A small image colorization model, trained from scratch.
Model: 5.51M parameters, norm groupnorm, widths [64, 128, 128, 128].
Training: muon at rate 0.0073, 10500 steps, batches of 128.
Rows from block 10, named by matrix and row number. Each number is 128 + 32 x the weight over its row's rms, rounded and kept within 0 to 255. All counts start at 0. Numbers have three digits each. After the name is the row's rms in percent of the matrix's.
# convs0: first 3x3 conv (model.decb.1.0.convs.0.weight, 128x256x3x3), inputs 152-159, a 3x3 kernel for each
convs0.0 094:142123102158156126144180152140126098134116089149144126130099140136108125147122120117115150132123140116105110120103210242112219069140095135141124139117108143104101094133162122128102115102107136139151147117102200170135
convs0.1 086:113126073100118103120135103073098117059118138093156193124134130090121128111145178104127106121112081127120122083099186058116126018095215129154138119145143124144160129086083120126159028095148113088077134142136137145152
convs0.2 099:138126142138144150102104159107088094114096111149125151119123118110115102123126131128134140135131153110125130166171154198214171203210120144140138132141131143159151132108125156155162188182159148127122131128123146141124
convs0.3 095:195140154159125114158122100147112114168120142132105096157107111144095112131134110135125169129114146136107162052233092122082210129194049121141158143139151135124128137116109116144145145115127122130126125132129136129104
convs0.4 133:107089111131116095144152128136154149136169122108147093131124131134130107110126112080092154102100139135158166059000000128000000196185158140171171098124143088099122166111085163099076178155138119133161132116157162125129
convs0.5 104:087083096102105125145150170123122180053063115052067096144096135138110143142135156129111113156153149139155177079000085150097126094129207145130112129110112129126118091075043083091078112135113102105105106109123124151144
convs0.6 098:121120161109110159089114142072107068090103080085111087080100116097101128096098101145144130181166143140142140095082087108255117181200092123100089142129128123128156128091114148100109112067106127107106151144153152149172
convs0.7 098:137113122143144169142155184112121104085156134089159148117134143132139132104115121113090109142141145110125174113177098131096229106060119134138151119140139120134144130133108159175153133180153114128110130138125134157165
convs0.8 090:092124143126135142096128139058123148080112133054065106093127144109131144088112138088150139080118110084136129137149115098207115173213165139129137160153150154158164167203130136204141123199150091110107144138126150130130
convs0.9 112:117163150083147133122169128105099102089112118094111112114129134111133154095116136172135109141141113113112101060138151044058004116254181091139201061127174097110157153154154083119134057136117150149145129146118139143131
convs0.10 104:104132126106117142144132157141135111072046048101057074088105089090092099115114140130131101101108095170171138094102108109152082153167119105105128102098117085113122134096095167113133183119148130118102113117115096096130
convs0.11 097:147127099157146112136161174077093049134139078082093034127145151151156154143174168144102099201148115141112086159088210156097231185048139112129131137142151148159152117121110218158153197168162132136157126107119181149137
convs0.12 096:123137143113128140129173167133097161147099163118073122117144137118136127105094111126132147153153146151145148082247141080145120125107035169141169149149173157146193088121115095073105153120185115145099111128128167140150
convs0.13 099:146129128105117124131116132064062122108087144144142148123104101116117116118126140116094125113075114150092120191152043153201119138161223101110134111109126109134116183171206118105116136100093148160172104131151093138126
convs0.14 087:127132108142132110118103062100122108136160130118150122103090100122109112133137121161151143149145167160169145087078150106072161069255255146140115145129132121105103160192193118144151158133096119104121113090110148100102
convs0.15 122:088102136113124143119139165047074132132155208132162215068078099114131136121135160092126179107142194108119143107161154132038065013039108100122139124122123122122118113126158137128158177157227123115136087069066158166157
convs0.16 091:128142155149144144204164124076090091095097117054051072094116127098116139108116124104121123106112090132130096150145121067150196133139094120138112150159140161162143102038080135075146157123171158159141157164160165135111
convs0.17 096:107116092133130119151139119139127080159152102166231183170141115187145117147136119143124114159125115146152100114120165105163218164185210180157127148131111121145143178133139140107105170137116170149157189176167140137141
convs0.18 091:151126125157116153151104150131106079159151145162133146116129137124114159103105149106107107124123131104108150062071074166147171138138146146132108155124134140110116073166141066116067105120069103107128143153139160165155
convs0.19 073:144114136130133142140152163109110188118107174111120181121125122171155140154170140152101104120078102115096121190162147092127147041170096121115165124118150142134138204194169232216120213201114071104139115110138149141132
convs0.20 091:092147167112160155116166109101103141099085114118072106148134126103111127125118115124108110149152141157161156212180105201179133039049103126092102127094088186115114143172099107138126099123138178145124149136114120121147
convs0.21 079:147117107092099099124126146153091033136092056149131100096046051105100092071070093136129136149145132118103119138163166198117109255144157107095084114109121107115126137120089089084075131121065119120083136127108173171161
convs0.22 085:136127106099104104100124143086149174096154188091123154110107162108112130141144153126114093118141123124134131145099116200134161128164060110114179128117156160143175141163109142136095150205190109115146110114128157143146
convs0.23 115:112144155105122130107124114187083086211082095242120133152125106157122112177141127114126142112111129145131117122093053168111000255238000155129115140123124122106118098099151106115131108118112125131126126115122136110117
convs0.24 089:112126131106109137152141154068066116085066094131095085108121128119135148122135163132147146098096094106132120182156096131168064087091113163123118146117119131128115147203196102135167080084132140132056148138097136145119
convs0.25 089:131117110121112112079114140139112102172159136189168132127110129128108126123138138145145138161145158121106126255218243109000146157000074095118084119148103133143108255170155226169162167103122197124122157125121160134144
convs0.26 108:147129079137116069134112076187121005187130028212140065166135080179138091186139106138095060159130086152124089086182176028177241022139255164138107176153133191149136139139164110131156129144165146128124107102128137129143
convs0.27 101:121125118092108104027086094112112096103112106080079070112121102104127109110115105083106106108126135100110103203255255167226235070120043115123109093116130090120139081098105129176158146211221106093101143131136128151126
convs0.28 093:128108106091102114122147130134152074135184141168217175151133106119122086129123104109120101148157099230202104222255128173165081121209249119113129147119109156122112102094043151125078118066023104112116116101110108087064
convs0.29 113:136150164141135128119113127152162156136144135094125115147144134132122102121143113170154157128122123070091092255175124101138156123086053090134134099116095113117100070096121130124112186151117060093114084104128150149162
convs0.30 140:168170166116118118064068072124139140152167169151161171150149162138136139090090094157160150130136133084099101185083123139091067145180183133130128121117124125115121175167127125110088111108083153149142128115115128111111
convs0.31 083:132132122164160143074078097061100139074095125133152175093130151122139145132122127101118126110112114124091118117195189206248149216214070093121171103123177094114161145103084178120113115109129151152124125121132090116161
convs0.32 091:118120137106112128106095086143151181129132183111113168168149133166136115168137141130147165131128153131150151135150102130179120153141149147136127120141137112132122182169106154175146082142092154167160171176188140146161
convs0.33 096:134167134151143115158158142083092109133138137163151140114108104126111119147140158114115099162148143165174175086192076113209157082163080095113122102112111129099104082158193102155147139129124114120096084107079073068053
convs0.34 107:112125114154116118138103106121127134101083090137104076130136117125129127131133120129144130123142173143140146201120165069085039141161255127131104113122103091106109002094168068113170097125173064080095103125125070101121
convs0.35 100:109170201135167174138153146078123117099122139099107085121126126108117107113101073181149157142136154128134146140151204148131148064163252133138160115119119145141110095105170091134145147158143127163170069124126120155145
convs0.36 102:069097106116118100127131125161103132126100134091074110148126138126113116101082110085070117106084122092097145173202121124183201033093223143099120162131137168124127113087061211179123169151133118088081104094091141120119
convs0.37 116:125114112098095098111112124138164125130148114129151123106123126105112108118117109103120127102106112126124122180213199217240244173209242116116108113106100117117114141114120081071092093114136167156131117115096105101095
convs0.38 107:100122159110131157131140158137144165116140145139136160117142139121127111132128130100117126113131152094121150170158179079191227085111194113114123115114101121131123123133130120137127124130149103149183129168160141166133
convs0.39 123:139140142152137135174135111088073091128103085153114076157155144158145126152145106115101095136115132160141136029000000075000028160085157120133124137137111147155128205227140120180080132164050169169141148152137130132116
convs0.40 103:151153130147157123132149132202163155217166141200143121149157154162173168168167155123146149121130129146141133103169153126107209099084123154145158172158175154140149101157198125163190123130192149132136135133137100122113
convs0.41 100:144126106123098093137113098100087078125094080123111100122105060126122079123133117119151150130155126086091097134089166126192211151151046093091073102108089098110089156161109128145106132114093147162149128137139158145143
convs0.42 094:138127110138122109122116121080052119126105142108101110085080126106096118104130146090071061112110093121110096173098203103153028173109147107110100111118110123138124186143159137125115139145141120121145122120145107092114
convs0.43 088:155126112166148141162159135129121117146127093162130105098137143106130142127154152111108119116117108112127106201185171144109037111123000139147151121121138118116113151153117118128105113133109168123146145116137129104154
convs0.44 095:091113126113119124118121112137125038082088063031054050147118093115126111134128101121124130101110104099127127109128142255255235093133152118096122125120138123112113137088127096125118148150090114111130094114135136136133
convs0.45 098:161166137133117083150155128124127122087085085076083093113126133088104116118128123116122129124140147136153130143069106235162183026118137163157130139100068126077085212167090176142115114124173160142121137114096149110092
convs0.46 098:148151114167171146184157125118162152122161151113157149129131129136125126139129135128134158132132137133117135100193163115130173145147141122126133150139149120110126147183117176149132158174120114135121131136126122108123
convs0.47 097:120087137133119137149133135153139124136082097109062076135092079134097092116090098143122093163129085175129116255189138161186000145141190130136126102096090085078074212111096215128090209113127142124130153135129149149122
convs0.48 093:148170152120143144124118125120140211149146214118106153152134160146142172138150192105138174119133176111126172124176165105164104133172185128112141117094118109107128106198205041185213093182160099112118083068100135113139
convs0.49 097:130094089147111097148129119125204162133177128154192163107124133121119114123142142116095120116087101138117125000023123002000115065120100094121113109132121112141128176110096138101103108107102109074124111095117143115128
convs0.50 091:138140104166160120143153097152222246138170197113119138151131128165122143137131121125132157125127129130131122157151119240133100193171082111144142110142137114121122245114112217109095178131087176124100152131059128106028
convs0.51 096:129105122113080078115078079152157174123139175108123187169136144171128144178152160195135125148113127133120138077147209130044143117104109147123123137115123127097099108098103193127042117069000079089146114116149123104094
convs0.52 096:112123122129136146148162149114122153115120123137137128133148137145163158120138173142146151125136141109106127148212228129148117039050029147146156152141141163168167156141104115106092173138102192158140129154140146166173
convs0.53 104:068102156058100167073099157190151127129123104092089097139140122139140125131107111152117107143120096126101076202187160192153137222221251112095084108105100076082093152145152128106146063034124125136128134147155099113124
convs0.54 105:140118077152131104108110105080108153077107176117150188138122122137116109137131119158140124137123113124111117193172050103090095175176226133116120161128136129120120191101022186122085172110088132130083167142115153140139
convs0.55 109:127131127132126117146123113214198202178159157137110106152142134153136123142129128158159145132123108102103097171166133076089073096042053155147151156147151145135144116134141137153152137162173132139130130132128124124132
convs0.56 095:120061073138098103165137159140159155115138131103116113112125134109132134098128128133143122127153152085126126174144151187182139147108061097104115092115126121154167211174128180149080164135147148117126148132114178182136
convs0.57 118:115117127128121138143127128210144058225179076211172061145160147141149139139136114144121122126114132134127130032137127000066105017132195136127110135136113123131109062084130080081156101097161112123104101117121111118123
convs0.58 091:130137173130130120102120111202159177168114122162109071127107123134106122122093107143126149116085114138115139186117067037068151063080145142145133133147142135136135117109163135114145079104155160185155158152135165146141
convs0.59 088:165129128131130141139127134175180146157168124190193133088100097075095096111090077086110126106129111139130104164151131067171163146164140137139151167166180196181192149132098169133141214157145154171169144142156144132148
convs0.60 093:093111174127129196151125190165090089170104102186128107134125133130112122138131108110158136113135121124140100195145138155101255113165212176142095166140110169176140129090099110050123100048116167117123138130135141135153
convs0.61 114:109108128089100121065074104215199164197184143154158129119117130113123134123125129130159203120149181123128141048107148000117157150166129138141121116140126100125116080099159108109136113130125045106130082126154098127141
convs0.62 096:191155163160119126213178169148144111158147125113099094150142136127144142140123110157150110127135111129134106187125056190092093107088205160188183141170146096116127255208130174153117151120135179173142173157173098137176
convs0.63 094:108156111099131131065098096183149190157138176129117185142129112125130136087117141105119117114138146109128149088076068174157063215243096159132134128122140106099122124124142145120128124080075123135106119143093151145115
convs0.64 104:126119146130124137165154170190076105146059065130026024177138139169139145164141148099096143112102117109108140000134035045233124065164111158161142149159152149151130178127175152076138152090148130147155119128138155151145
convs0.65 099:145162134143160115159158127129117174095116123055099105105096129093101122106118145154179128142166090163182150190012144163058128255000077099104148119127137120146135078155165058173200141198204149134168163127158113107103
convs0.66 103:124173173120155131125150130013020080050062129000000095106121140118124139127121131142142137131130109133126088149026085000000039176060142110108111105089105093051088192176216175128115153124112121107121073082121075073119
convs0.67 091:138123143148140153132125172107098074127098072093093099138124136131129129170158146138122157146142141148144132089064127096082175215128022123129149184167159190188156153137120173163150175150136076099154120124139145150133
convs0.68 092:079095108108147150146142119137114175150117188112107177127108124137134142149145160153153123130124134105103128108103065145135141046180178141106087167129122174131118138127116099147133115139133132124113143145137154171161
convs0.69 091:165155152122138152064074119111044060164098125178089117138129115171137111150126097146147110134158131090122099054179184055083117126132255138123130146121124138124121122108127148114154137130122142139146154158160117139153
convs0.70 129:147125105127133124123117131142153148107114124061046065128128133126129138104090105122105080151154123122118123079000000122134066190181167089112152108104132128120122158094021142118083154154147118092112110096086126153151
convs0.71 094:138132133124136131122143136159218198139168159096105104151150148146141134130146136163129107160144113099106081255145040088052091218080088149152138156144130142131122158110075178146114130129129101108128132133153144133180
convs0.72 098:148129122152127109121127098045060069071068100095092114128129136159136137159105089119126084138129115149123101108073104145117143150080139106099121125102111131105112162153183153156137122166141127124130131119093163171131
convs0.73 100:146112139133111150134089096108108108171137151146106121133095093150118133142108129119134149141142146137118096106070127221141234143220255118119090097106109103113106216154039226136089193165121134138113118098098126122125
convs0.74 099:122124092139141099150165122075134177081086139139115138101121126121121126098121115091117104103107116069081108206082207188135090136081057071096103075106123088113126138144195183179174145122179160164169103121142120155136
convs0.75 102:127129111150178175164183192146093039149125074200225175113113098118136121111145136154132124164174165159173165206116117224208156198249116106123139128136164163177202143113158093068121084093142128132155117112134098099131
convs0.76 098:153157161130145136133104083112112107185178185163161168122133122154148125145135124114116108117101105169122129120137032113105000131090000120142128156148124129140140096151138075099096125135102178180176148142159135135140
convs0.77 097:150145157142133152108123151115120138109122145158167197141146146109122116102102097119119106113127134115144141015094161019039144084142250086121131105130113104114103154177142151114088143095130153131144132132112154159162
convs0.78 115:114132176100121168116138173119081118110068102126064083145143161135130122125108076158156168134126138123094107163105001182167001142086028107101107102117116106112111053054128057041116018023139080086126095112164070105177
convs0.79 082:140147148153126139167122142122150197101119153106114125132122142127099106111085103116116122103096105104100101113211140077214049072255016128115134124104116122105114207150125166143141115103133129137154130148200125111171
convs0.80 116:138147146137165174117166156077105067067094089071102124095113106100112114120102105148139135150136143164151155197094069197162115208124045121126121141116129192156141064071117086098139081106142159154122160143115137110113
convs0.81 100:136141145129121142154146127085091179106082157133069127119111098121090069125083016109122107115126135117088108155115160199255255222231255173152134172147106169146107146108131119077074113088092180138124156168138148165134
convs0.82 098:141091107163127116172169147106066052089073056083066044106118114119118111122100111126166117118165120131139126130208183089110174255209146142121092115099104089077102134130126155147116131109154148138159119117138109118124
convs0.83 103:146124128137127122159144143091104088124123117132122140119116092156143120181157135117105112134109127149112122000040000097096055043094123153135119154134099140133098222163137192151180151126187125110113129119108159153126
convs0.84 105:114134145105110082132144095127125137144135136139124127164126112153107086170126102107130118107111121117089105062190005098094054106062016134131127134137129143146147110089099119096103115127147121131169119124162114111131
convs0.85 109:141126113167120093186139135059000009122075060127111096087058073133131126157151156122089104126119127142132149255182154206163199058093142114091089132117117138130124106075052146098060253202155131165170101112117108118103
convs0.86 110:096118138109105126142107107113105136128109123169147127151114126118110121124116117102071105089091118095090109255248241144153134185213255126110107132122119148119123112102124116092127090049078116116137134117145126111153
convs0.87 103:100112156117141176109141144116075087122119146137121175110089120124096136126102142094107098133132098124159129187115177086173225134216084089107116108126129128140121086094135093095183098149187072098107091124133148168149
convs0.88 102:150162155159148168172133152049055044114085086120107096098110096117115131129136155099115122108113145144172165063114099077114073000104168106138161101126149133152157148135125108119158192181172114122117086111121100104107
convs0.89 105:148127123144139109096124130035069032091110063132120066131116111175147117152121086130117079177174098186159124112066231140053255233213169138131106165158130121125109139164103171161109163094084123093084127123086150148117
convs0.90 102:148164112144138099116064060115147142113152136128136141106150140090141119090121118166149148170168141143148126130151062150152210192144248125117147134130143121121163139181125175188106177187102134141119153157134131153189
convs0.91 106:118148140144136105153156128146130140146099181167128225131130148133079153146081151116182133105126127091156142048255040124255047168195255107109131117117142135107149097139126124169108134182151128135114135137139145136148
convs0.92 104:130131143107115121109126136119108141143100130137095146103110124132102129138105135149157182122101133103085108066144255123149209000117003122095099137107113131113127126101176106079156081082109126111151123106119099074101
convs0.93 096:131115176106100146122118148070114088091151106140179114136156146128130101150144108126118149121124142113141165105092235116070065211197255142173142140149141131147130148144137161123100099043046094143120148154149169184163
convs0.94 097:116105104139123111135146138202169098197139077152139095161159137128138120120155123168125113156097094189150145020129112168167251111153255140127117124124116137123115117097121133104101205155119158142144142138139149139149
convs0.95 117:156121082129136101132118088142122139143141108140139089123117129122145120104101084123131150111150130127123133156121174083196255178201075114114126140126146149149128171176144150187144168214156137143117134120133124125149
convs0.96 086:117082074143122128176149128142136155151122162092078128150140158149128163138120154143145147131107129112091110130231255107130209138143255098116127119136126108134115128110119140132146115125142139090121144122143133120174
convs0.97 091:117152119127143118098078088176180183090110129075108129118145156127130141116103129096141114101145129087132101113034173178203226166125212116130117107097111120115133085100128126109089200129126152158119117126122140154145
convs0.98 103:118107094121106105148125126222227182142152114178178150118125111104108098150153152143142121125110089151149134104187243170136142088008000104115113119130129126147152130122108165143153138134120105108083131159142098087111
convs0.99 093:138116135118073101167117122147122175119112168105115148086094089099117115102118123117104123116111105162141137130144137176193125166255175164166134133133129115106125089157138033097102080077105139146129127121111085124114
convs0.100 130:166159160135138139116124129074095089099111113104131140120131130110125140087107119110123112108125127101127134044075058145136127180152121088096118105125156106109125142176169130148142061058064114126146198195204073070072
convs0.101 143:144131122123097107130096110107125138107158198142212252122125136115134145124144142157142107119115104100114122251255183178146000000000000104110133121128144125135153179195138179161099126098035131124129132128138112115130
convs0.102 086:135164140117144132123115119138144136143169154068104098125132107128133118142138111123140144128127128153106095127094126083083112149179123138119105162134136164157150145132107152191198139167183120110111157137122135135125
convs0.103 091:160161151140139136156166180140179192127182194116129167087104120098113112150152137166154140151157149108159174099102105047059106072146131127152147105104112137116115140172189204168148196152113127148157125135145158156168
convs0.104 107:157162138152144126159145122113131127098124123123129115099127116114139148139147142151146147161148141145140139122100135148146076237202135088114152080113150102109136036138105065156118140181170133155146128121111122107101
convs0.105 082:166131153130104097172172158151142140126114135161160157169175132127146128091121110137145146110123114144156168081158194111196176101134206154156138116154146070095107201191173114136128069120132124104105150148176127122145
convs0.106 092:160158171139155151127171176175112133147115134132140152156118109175148122141142105088110123137164137151151149081164131067113111051128190176150156148157156137137128147120119082098105101109131159157124140136121123131117
convs0.107 097:089098105152161127179162134174133093112099055131119080156105109112085102092071087120112080128112092133112091219220236191061116072000120159162175152156161128110129061090119131100125146104143166151153114135157146152165
convs0.108 111:146138156146135129160143150149157185161175188155142134110119138118133133105117115105104125121120136129145146076082151089172176067186184128134138114116112105109112164088139117067102077073112145147159136136139145147117
convs0.109 089:124122118166142140167145123156192187153165140172178136137126101160149117175162135140140136147171173122151166107088089193154076140221151113068059142109088145122117161155091158159095118117067106127131126132133170148168
convs0.110 087:154147148144119122104075111177137125178185161136174169115104108108114139120118143152086108183125145135113130073137151113211206046134166096126137121146150127146162102093106087051092101081109156145148122126140111104098
convs0.111 086:165176121130139125097124114111118158150143167107097124142143156149139152134116147124094090124115128148166194103133083112069118222201205156145142137110119100083103119141100115161116034150105144146115133127078126139100
convs0.112 094:088097090077088099115146141170129132128106109155126125170136133130102128149129155159148137142144129152168107045057107177120247233165122142114101118100118111106121187165134151122148120082121133144089128142132122121118
convs0.113 093:106115110119137132124139158160144181112110175154172206165146148142129152107132141121138179109119184109131166142183124129139089188186097143119140123114129121109139079099113078120125115114131147111083174138118166117102
convs0.114 093:132131144144125155147117160111124089094100110151138162118135095111134117141158165139115106170148155195143164113152113159133117133059000136148128139149125165160127118120060183157144194132176133110124164156143161174153
convs0.115 084:109111107117134128122159152128065144135082132186147148162091120172119141201156147134129138152153155183173141139081059132153111195186075181155171203172173195173168170178204117182144078136108123131125144132141142117109
convs0.116 097:144135114121105075140119085097112166161133180118079129155120113135130155106109131139127154146140138156160149100001059096153181085072087112097089091103098100107129096121145162134156182222159141088125102091116147093112
convs0.117 084:146182181136170132077110079080118122144185158157188158137127143133124155109105133106143144133153153149143131025072077136070066193201074141151158113134169077087143063089139099088126132139125122131122133174152106139124
convs0.118 100:149108112114098104098091139094095040085085051141109081115170141116165105145171122110123149079069113069070118088069060153037196124113076132155128113144116102165152156112107178143143121091129123093054171138102147145147
convs0.119 093:143119096135124099151148131142163137165175167167163162158132130166138123177142122106147151145158154141117136147022164201097255121128255162145157150146142146134121182157134210122051194089035137132134117125090097123121
convs0.120 087:154147117135140117097102093132124133132122127071081085147139139139150152122170144101133117110125109091115110187159149139154127136249192128146129126139121117143129200167138131126158083125133119125132149165161162157153
convs0.121 089:129114100140131131119135168130157194114125106134176170138141135138126110124135132141131149147126148143161205070137189054185226117056205144134127135115101145127129139075079140091091130128166098094141081048110149126126
convs0.122 089:145116131153101107135090062177188145105131125087111118150165138139147133130116105177162117144167120102105097005027177084017109148142168152148135132144136137129117135135162175139123209159122137151139147140142139143148
convs0.123 095:169160141130131154103124164122113182118103155075050106145162165123134150095105138113125152128142168120128150097104052044145030130102032150132162144121131127132132134166134079134126076113096152134112105080096143111146
convs0.124 089:108109133125102150132094146135128153099094102140109146139173179126133138106099156116111113103102086137121113068167079162140112255109193147127097151135085139136097161136135211129132148097135108114063144116072139122096
convs0.125 110:142134143119100127149133137167176116151138118142143125171137152143123142181149152146116098145148137171183158114191244062068098151082210142126125126121124132110121083075121088124137115105148124108115134119135087076088
convs0.126 124:094119142102125160118126157053100065145190156178198176104125112125135139134133141073108115108142146134155165000000114000000053060000106142139111133153128125138125084104152071073131115089130140167148098116125101108116
convs0.127 103:150105108151119096140142117101095064154168138161164120118138142150161145128131112115133119143149114131117105122083175112057069255004118129141128117134153125145146220122106181148121137116091120123157088084124126125183