From a checkpoint of a small image colorization model.
Training: muon at rate 0.0073, 10500 steps.
Data: trained on photos with spoken descriptions (Open Images, Localized Narratives), 101725 training examples.
Rows from block 6 of a small image colorization model, named by matrix and row number. Rows with one number belong to one channel. Each number is 500 + 40 x the weight over its row's rms, rounded and kept within 0 to 999. All counts start at 0. Numbers have three digits each. After the name is the row's rms in percent of the matrix's.
Before each channel's rows are labels from the 100 images, of 14976, where the channel reaches its highest value: "peak at" is the part of the image that holds the peak. Only what is clearly more common there than usual is listed. The data: photos with spoken descriptions (Open Images, Localized Narratives).
# convs0: first 3x3 conv (model.mid.0.convs.0.weight, 128x128x3x3, each kernel summed), inputs 0-63
# convs1: second 3x3 conv (model.mid.0.convs.1.weight, 128x128x3x3, transposed, each kernel summed), outputs 0-63

peak at: bottom left; bottom right
convs0.126 175:542506467528537643476532571577457509549501541493473545525452556487477550543539506539456491448502552481490493538444522569569516486489496500511575579537495487470523509509472604449518521485504462
convs1.126 172:495516537515490608430465489472499461533520581455456473485512483492447464492484490545448466438485443489496441480486517480508481557556525548518550491546462489475531487524457515460500540545435442

peak at: top left
convs0.71 065:447449488536472438463518437436530499492501489503500443447448453478430429503420456445527489542474514521482510481486454456431483499444507492497497449464519482526503471511521421503457498457502502
convs1.71 064:476482540473478390538549489476479502548524427547492492497504439487545491513502531496565482562508512517490531454447530536430485496521504490499538538433502536537518564481564441534459464526550518

peak at: top left
convs0.4 064:533542435520486536592522468519486512585460513476513475473424486422497529407480501530534502519483584512486474455474539464562559485533491476549551462528483486524498466545439531447493512449525524
convs1.4 075:516501554398517528470498585533501546564522548513481578496489559532413516508468563460422491465494451471493518454512478523536481471529530541457539528487527550441410496468514548509470532514520525

peak at: bottom centre
convs0.76 058:503517424492505577408500473433481481483505543512507512445470446484497483549489462407455510451473442530453546512454567527585490493468487550603496537497419467465472495456561541517499544504449526
convs1.76 064:489492475509501567481508513508502477551495505483462451526459517440487494497518511571545466518513506500548508372463499482468495513606551485477566457537518544483516472561487499408492484503553478

peak at: top left
convs0.34 117:485519435468503576491504565478476475467466509499498453469468554471440517443547499540494550494430529508495491443506515418583475506529472498589543479547456489500409473483483606472496479479443557
convs1.34 119:521530508442499596439451517523461472588504512462496508482492523477480552507485530468426447466510513454452488444463526552509497508516554504519542486514540514445470467472441564485483545516496491

peak at: top right
convs0.52 099:523482506524515589542507542551510517551486557488529570532510544515492580518517526546530549522524562481482478554462525507560537494539531502512550504567505542528488471611485653510543522527529501
convs1.52 099:502545482472508632419495518489486483528567508476512471498515537475431472515499483467408477438479448498535464518543496447591516472484459525480561541525458426472469494525498540446547532506432510

peak at: middle left
convs0.21 085:504497518504526530551456508583494472505482521497535516509511479532514566529512499497549530504537577446480488567460512550522492471520499490526565567547508545535455426565469474536516501510497474
convs1.21 097:509487468519499631451544457467532489507576521466539470502508490508478513525505478543480443493500452551568394547524521424545525472455443520483519541499444389528487516533483542487502548496448485

peak at: top right; top left
convs0.48 082:569509479503518599550548534535499487533483533480540570535521511506503594537523474529493496518524512517486513550488541549585530495503512504584555557513497481487513479551513649487517569505519491
convs1.48 081:495513475509515633428498523499473511520542596456487458503488549469489483487509518505469515419538424492510480510504500469549495519510478528482540441574477468437451492516480508436519488503431448

peak at: bottom left; top right
convs0.80 172:492517463513545637526521543539479496537503563506534509546467567527486555508562520568481514451507568472493513561472547510564515499556501507541531567538493482500497464558459649505550537513496493
convs1.80 157:528530472502484633403478516492497482547507520455461480472537510474415491517474539499430476466463458498510417507516517479565524498511504546509591511558473435468472478510465554434503553507436476

peak at: bottom left
convs0.29 120:476486499501529382487515471530472501501515483498499445489486443482546363516468515446531450507559483475490517465494482492405464527482496484464472465461550494510539521465512367457441475456529491
convs1.29 092:465496544510474427514518475438513542506491475488473499515499435492495549449504411579615554579436464560471579441488490471413501519528561466494495469482509559484523573529514434524521452503489498

peak at: bottom right
convs0.116 050:495481479501479442448521484437450544479458494470489485486528495407445406523444450418526485556496492499500512432528527437489510482508525518514482427449521468495503467478495401439454451463494497
convs1.116 058:477483520443511370564507484506529488546541479550523497476448447558551533505512492533549515538531521496485501483497461568427485534504544445496500537440560591508502502481527463568509470520561535

peak at: bottom left
convs0.73 117:463471486487506394498492465512544500476481435500482438501403462505527443442499491472557483498490507492497464463502481452410466520504446446459462462479527511526493494459487385500436473448501514
convs1.73 089:491473554462528395541498496526508550495524464576502540532470466537522497508438499476502537553500492533492576508503505595426496480453508451478451510441518564519527549497524447564433470469576528

peak at: top right
convs0.37 214:462474480488538572441443503577493482525510486516497487509471517579428549470503573530496510423481525433485444541375492529482478487529490478478527527486489542506450480525423571564516452489504475
convs1.37 220:504489473529514589450492494526515510503499536444505517509457506516438544523500520475455447426456508497491471568488580476569479507452494527562488541537471397479451487565477624443478513478429491

peak at: top right; top left
convs0.30 094:556515474530525604533520531535501535515479566485505542520496573478509538494544502503496531509527519478472533514505552496617576475520500529565538526546498488476530536522466631456555536526495461
convs1.30 093:504580521449483621414479540478456489567548519467448501488477521489431484489515518519404496402474493478523463488485476474510487497541537514488583473540478515448501458470464538474522506522483479

peak at: bottom right; top right
convs0.77 113:533482508524528574480545499551408473503449538525503451488468457441541516561527485501484457478565565431526507499505469562530479489541510499432577488512498506489481479490506430446457489511560425
convs1.77 104:517446528512490511518490471467555447527484530451495449471522424511418495457463461587565530550489423523485430450511509428464522524544520518462494510579478477491491472563480446480515549558437499

peak at: top left
convs0.78 097:571570467521533558517550574522463504519448556510490491466483542431476533496526491510525477506500535509473550449520503446624545549525505514546519489556507451473500490463488577432498545490522510
convs1.78 116:513508520444485600457486483472458464561513527513465443484478505457476497483495482537489503484517462497506479423479483516481471501577531512476594466489481517399530474527468467448477500561488474

peak at: bottom right
convs0.75 082:514514440478547593490522543492442464502521535507498523501517545500515491532484501510447506432441479500493545511501491521563509479491498571568556539533448479477481512465511632498455558501466557
convs1.75 078:444517436517473586479423519485495471530519515470507463473450543436520488494565512528495476464555520486539492429464564495566529535528518478564557458554521515462522465567434502426508464439528455

peak at: bottom right
convs0.43 061:521481463467495510544484478514480423519499521481550462487484506485454547462515456482473480490462454515471510398476488520522430454500489462587511523506522426465496447508531552496466555464484545
convs1.43 062:471427457412474509467510565475520547556486503513433573490464517536507533477490550502518520456535511447472487523449585472528494543531495517503520431489533544455445581521505523473430441493518515

peak at: top centre; top left
convs0.54 138:488448501495517497417459507483537477452516521467488488508434515537414521452477497526518572464432525472529378518462450364468407503492460500475494462559454509511419503526449521518523442476431506
convs1.54 088:467527543445519560442472502553513499489513468540495444515509567470465553532501522443378472438428475503465505570446539528546460439453441551549479584469533404507518487523530557545451483533501525

peak at: top right; bottom right
convs0.62 081:517444487536510542505545473494460479524493519538485478448482424405536448582495452483496469512542537444534477488551478492510488521520479533463516423508521483499441494459527375443414492533526433
convs1.62 083:486493521452524450514493505515524475443506477491476459484514456533475525428519490535533506586522417541480501491449459474420516518547533479456480569554492533493511480529514413531543483550487522

peak at: top left
convs0.63 058:584525493474463478484561497505506473482503502497520483486466417408525465527496420445472499521491508509516525476493529521531526465478474502554557414526464475467511495478531453451415532507519532
convs1.63 060:477456587507559493519433510491514500545500528511522480486504524530484495469485555557521484523527461536512543446437470520431482502542554490450498551469544584487495472494516418500531452514485464

peak at: top left
convs0.82 141:462492492476549610460494488562501514506530508532496527549452527607448567494512572565509523423455537451505446591430529514459485509532485485482533530511484530504447493546430548560539533485494451
convs1.82 138:501510490538492603427480492520518482504480481431507471521471530476429570538465492482454454460506519516516505548504546484611499482492468539571490542542494354499473474537496565444494489465448506

peak at: bottom left; top left
convs0.40 099:467472493476470374480490433525533474482553461468511464504449459478503454463433505469542504468489495505488508511468478487413449508493445430485453477450521518527503487463525402474473490438473521
convs1.40 080:487494542504490463559500489470473531549473485541487561477464428543531484514534441508592530540539452504459571451484539514420476533515503500470446490475526542461508546561586465512456462474519524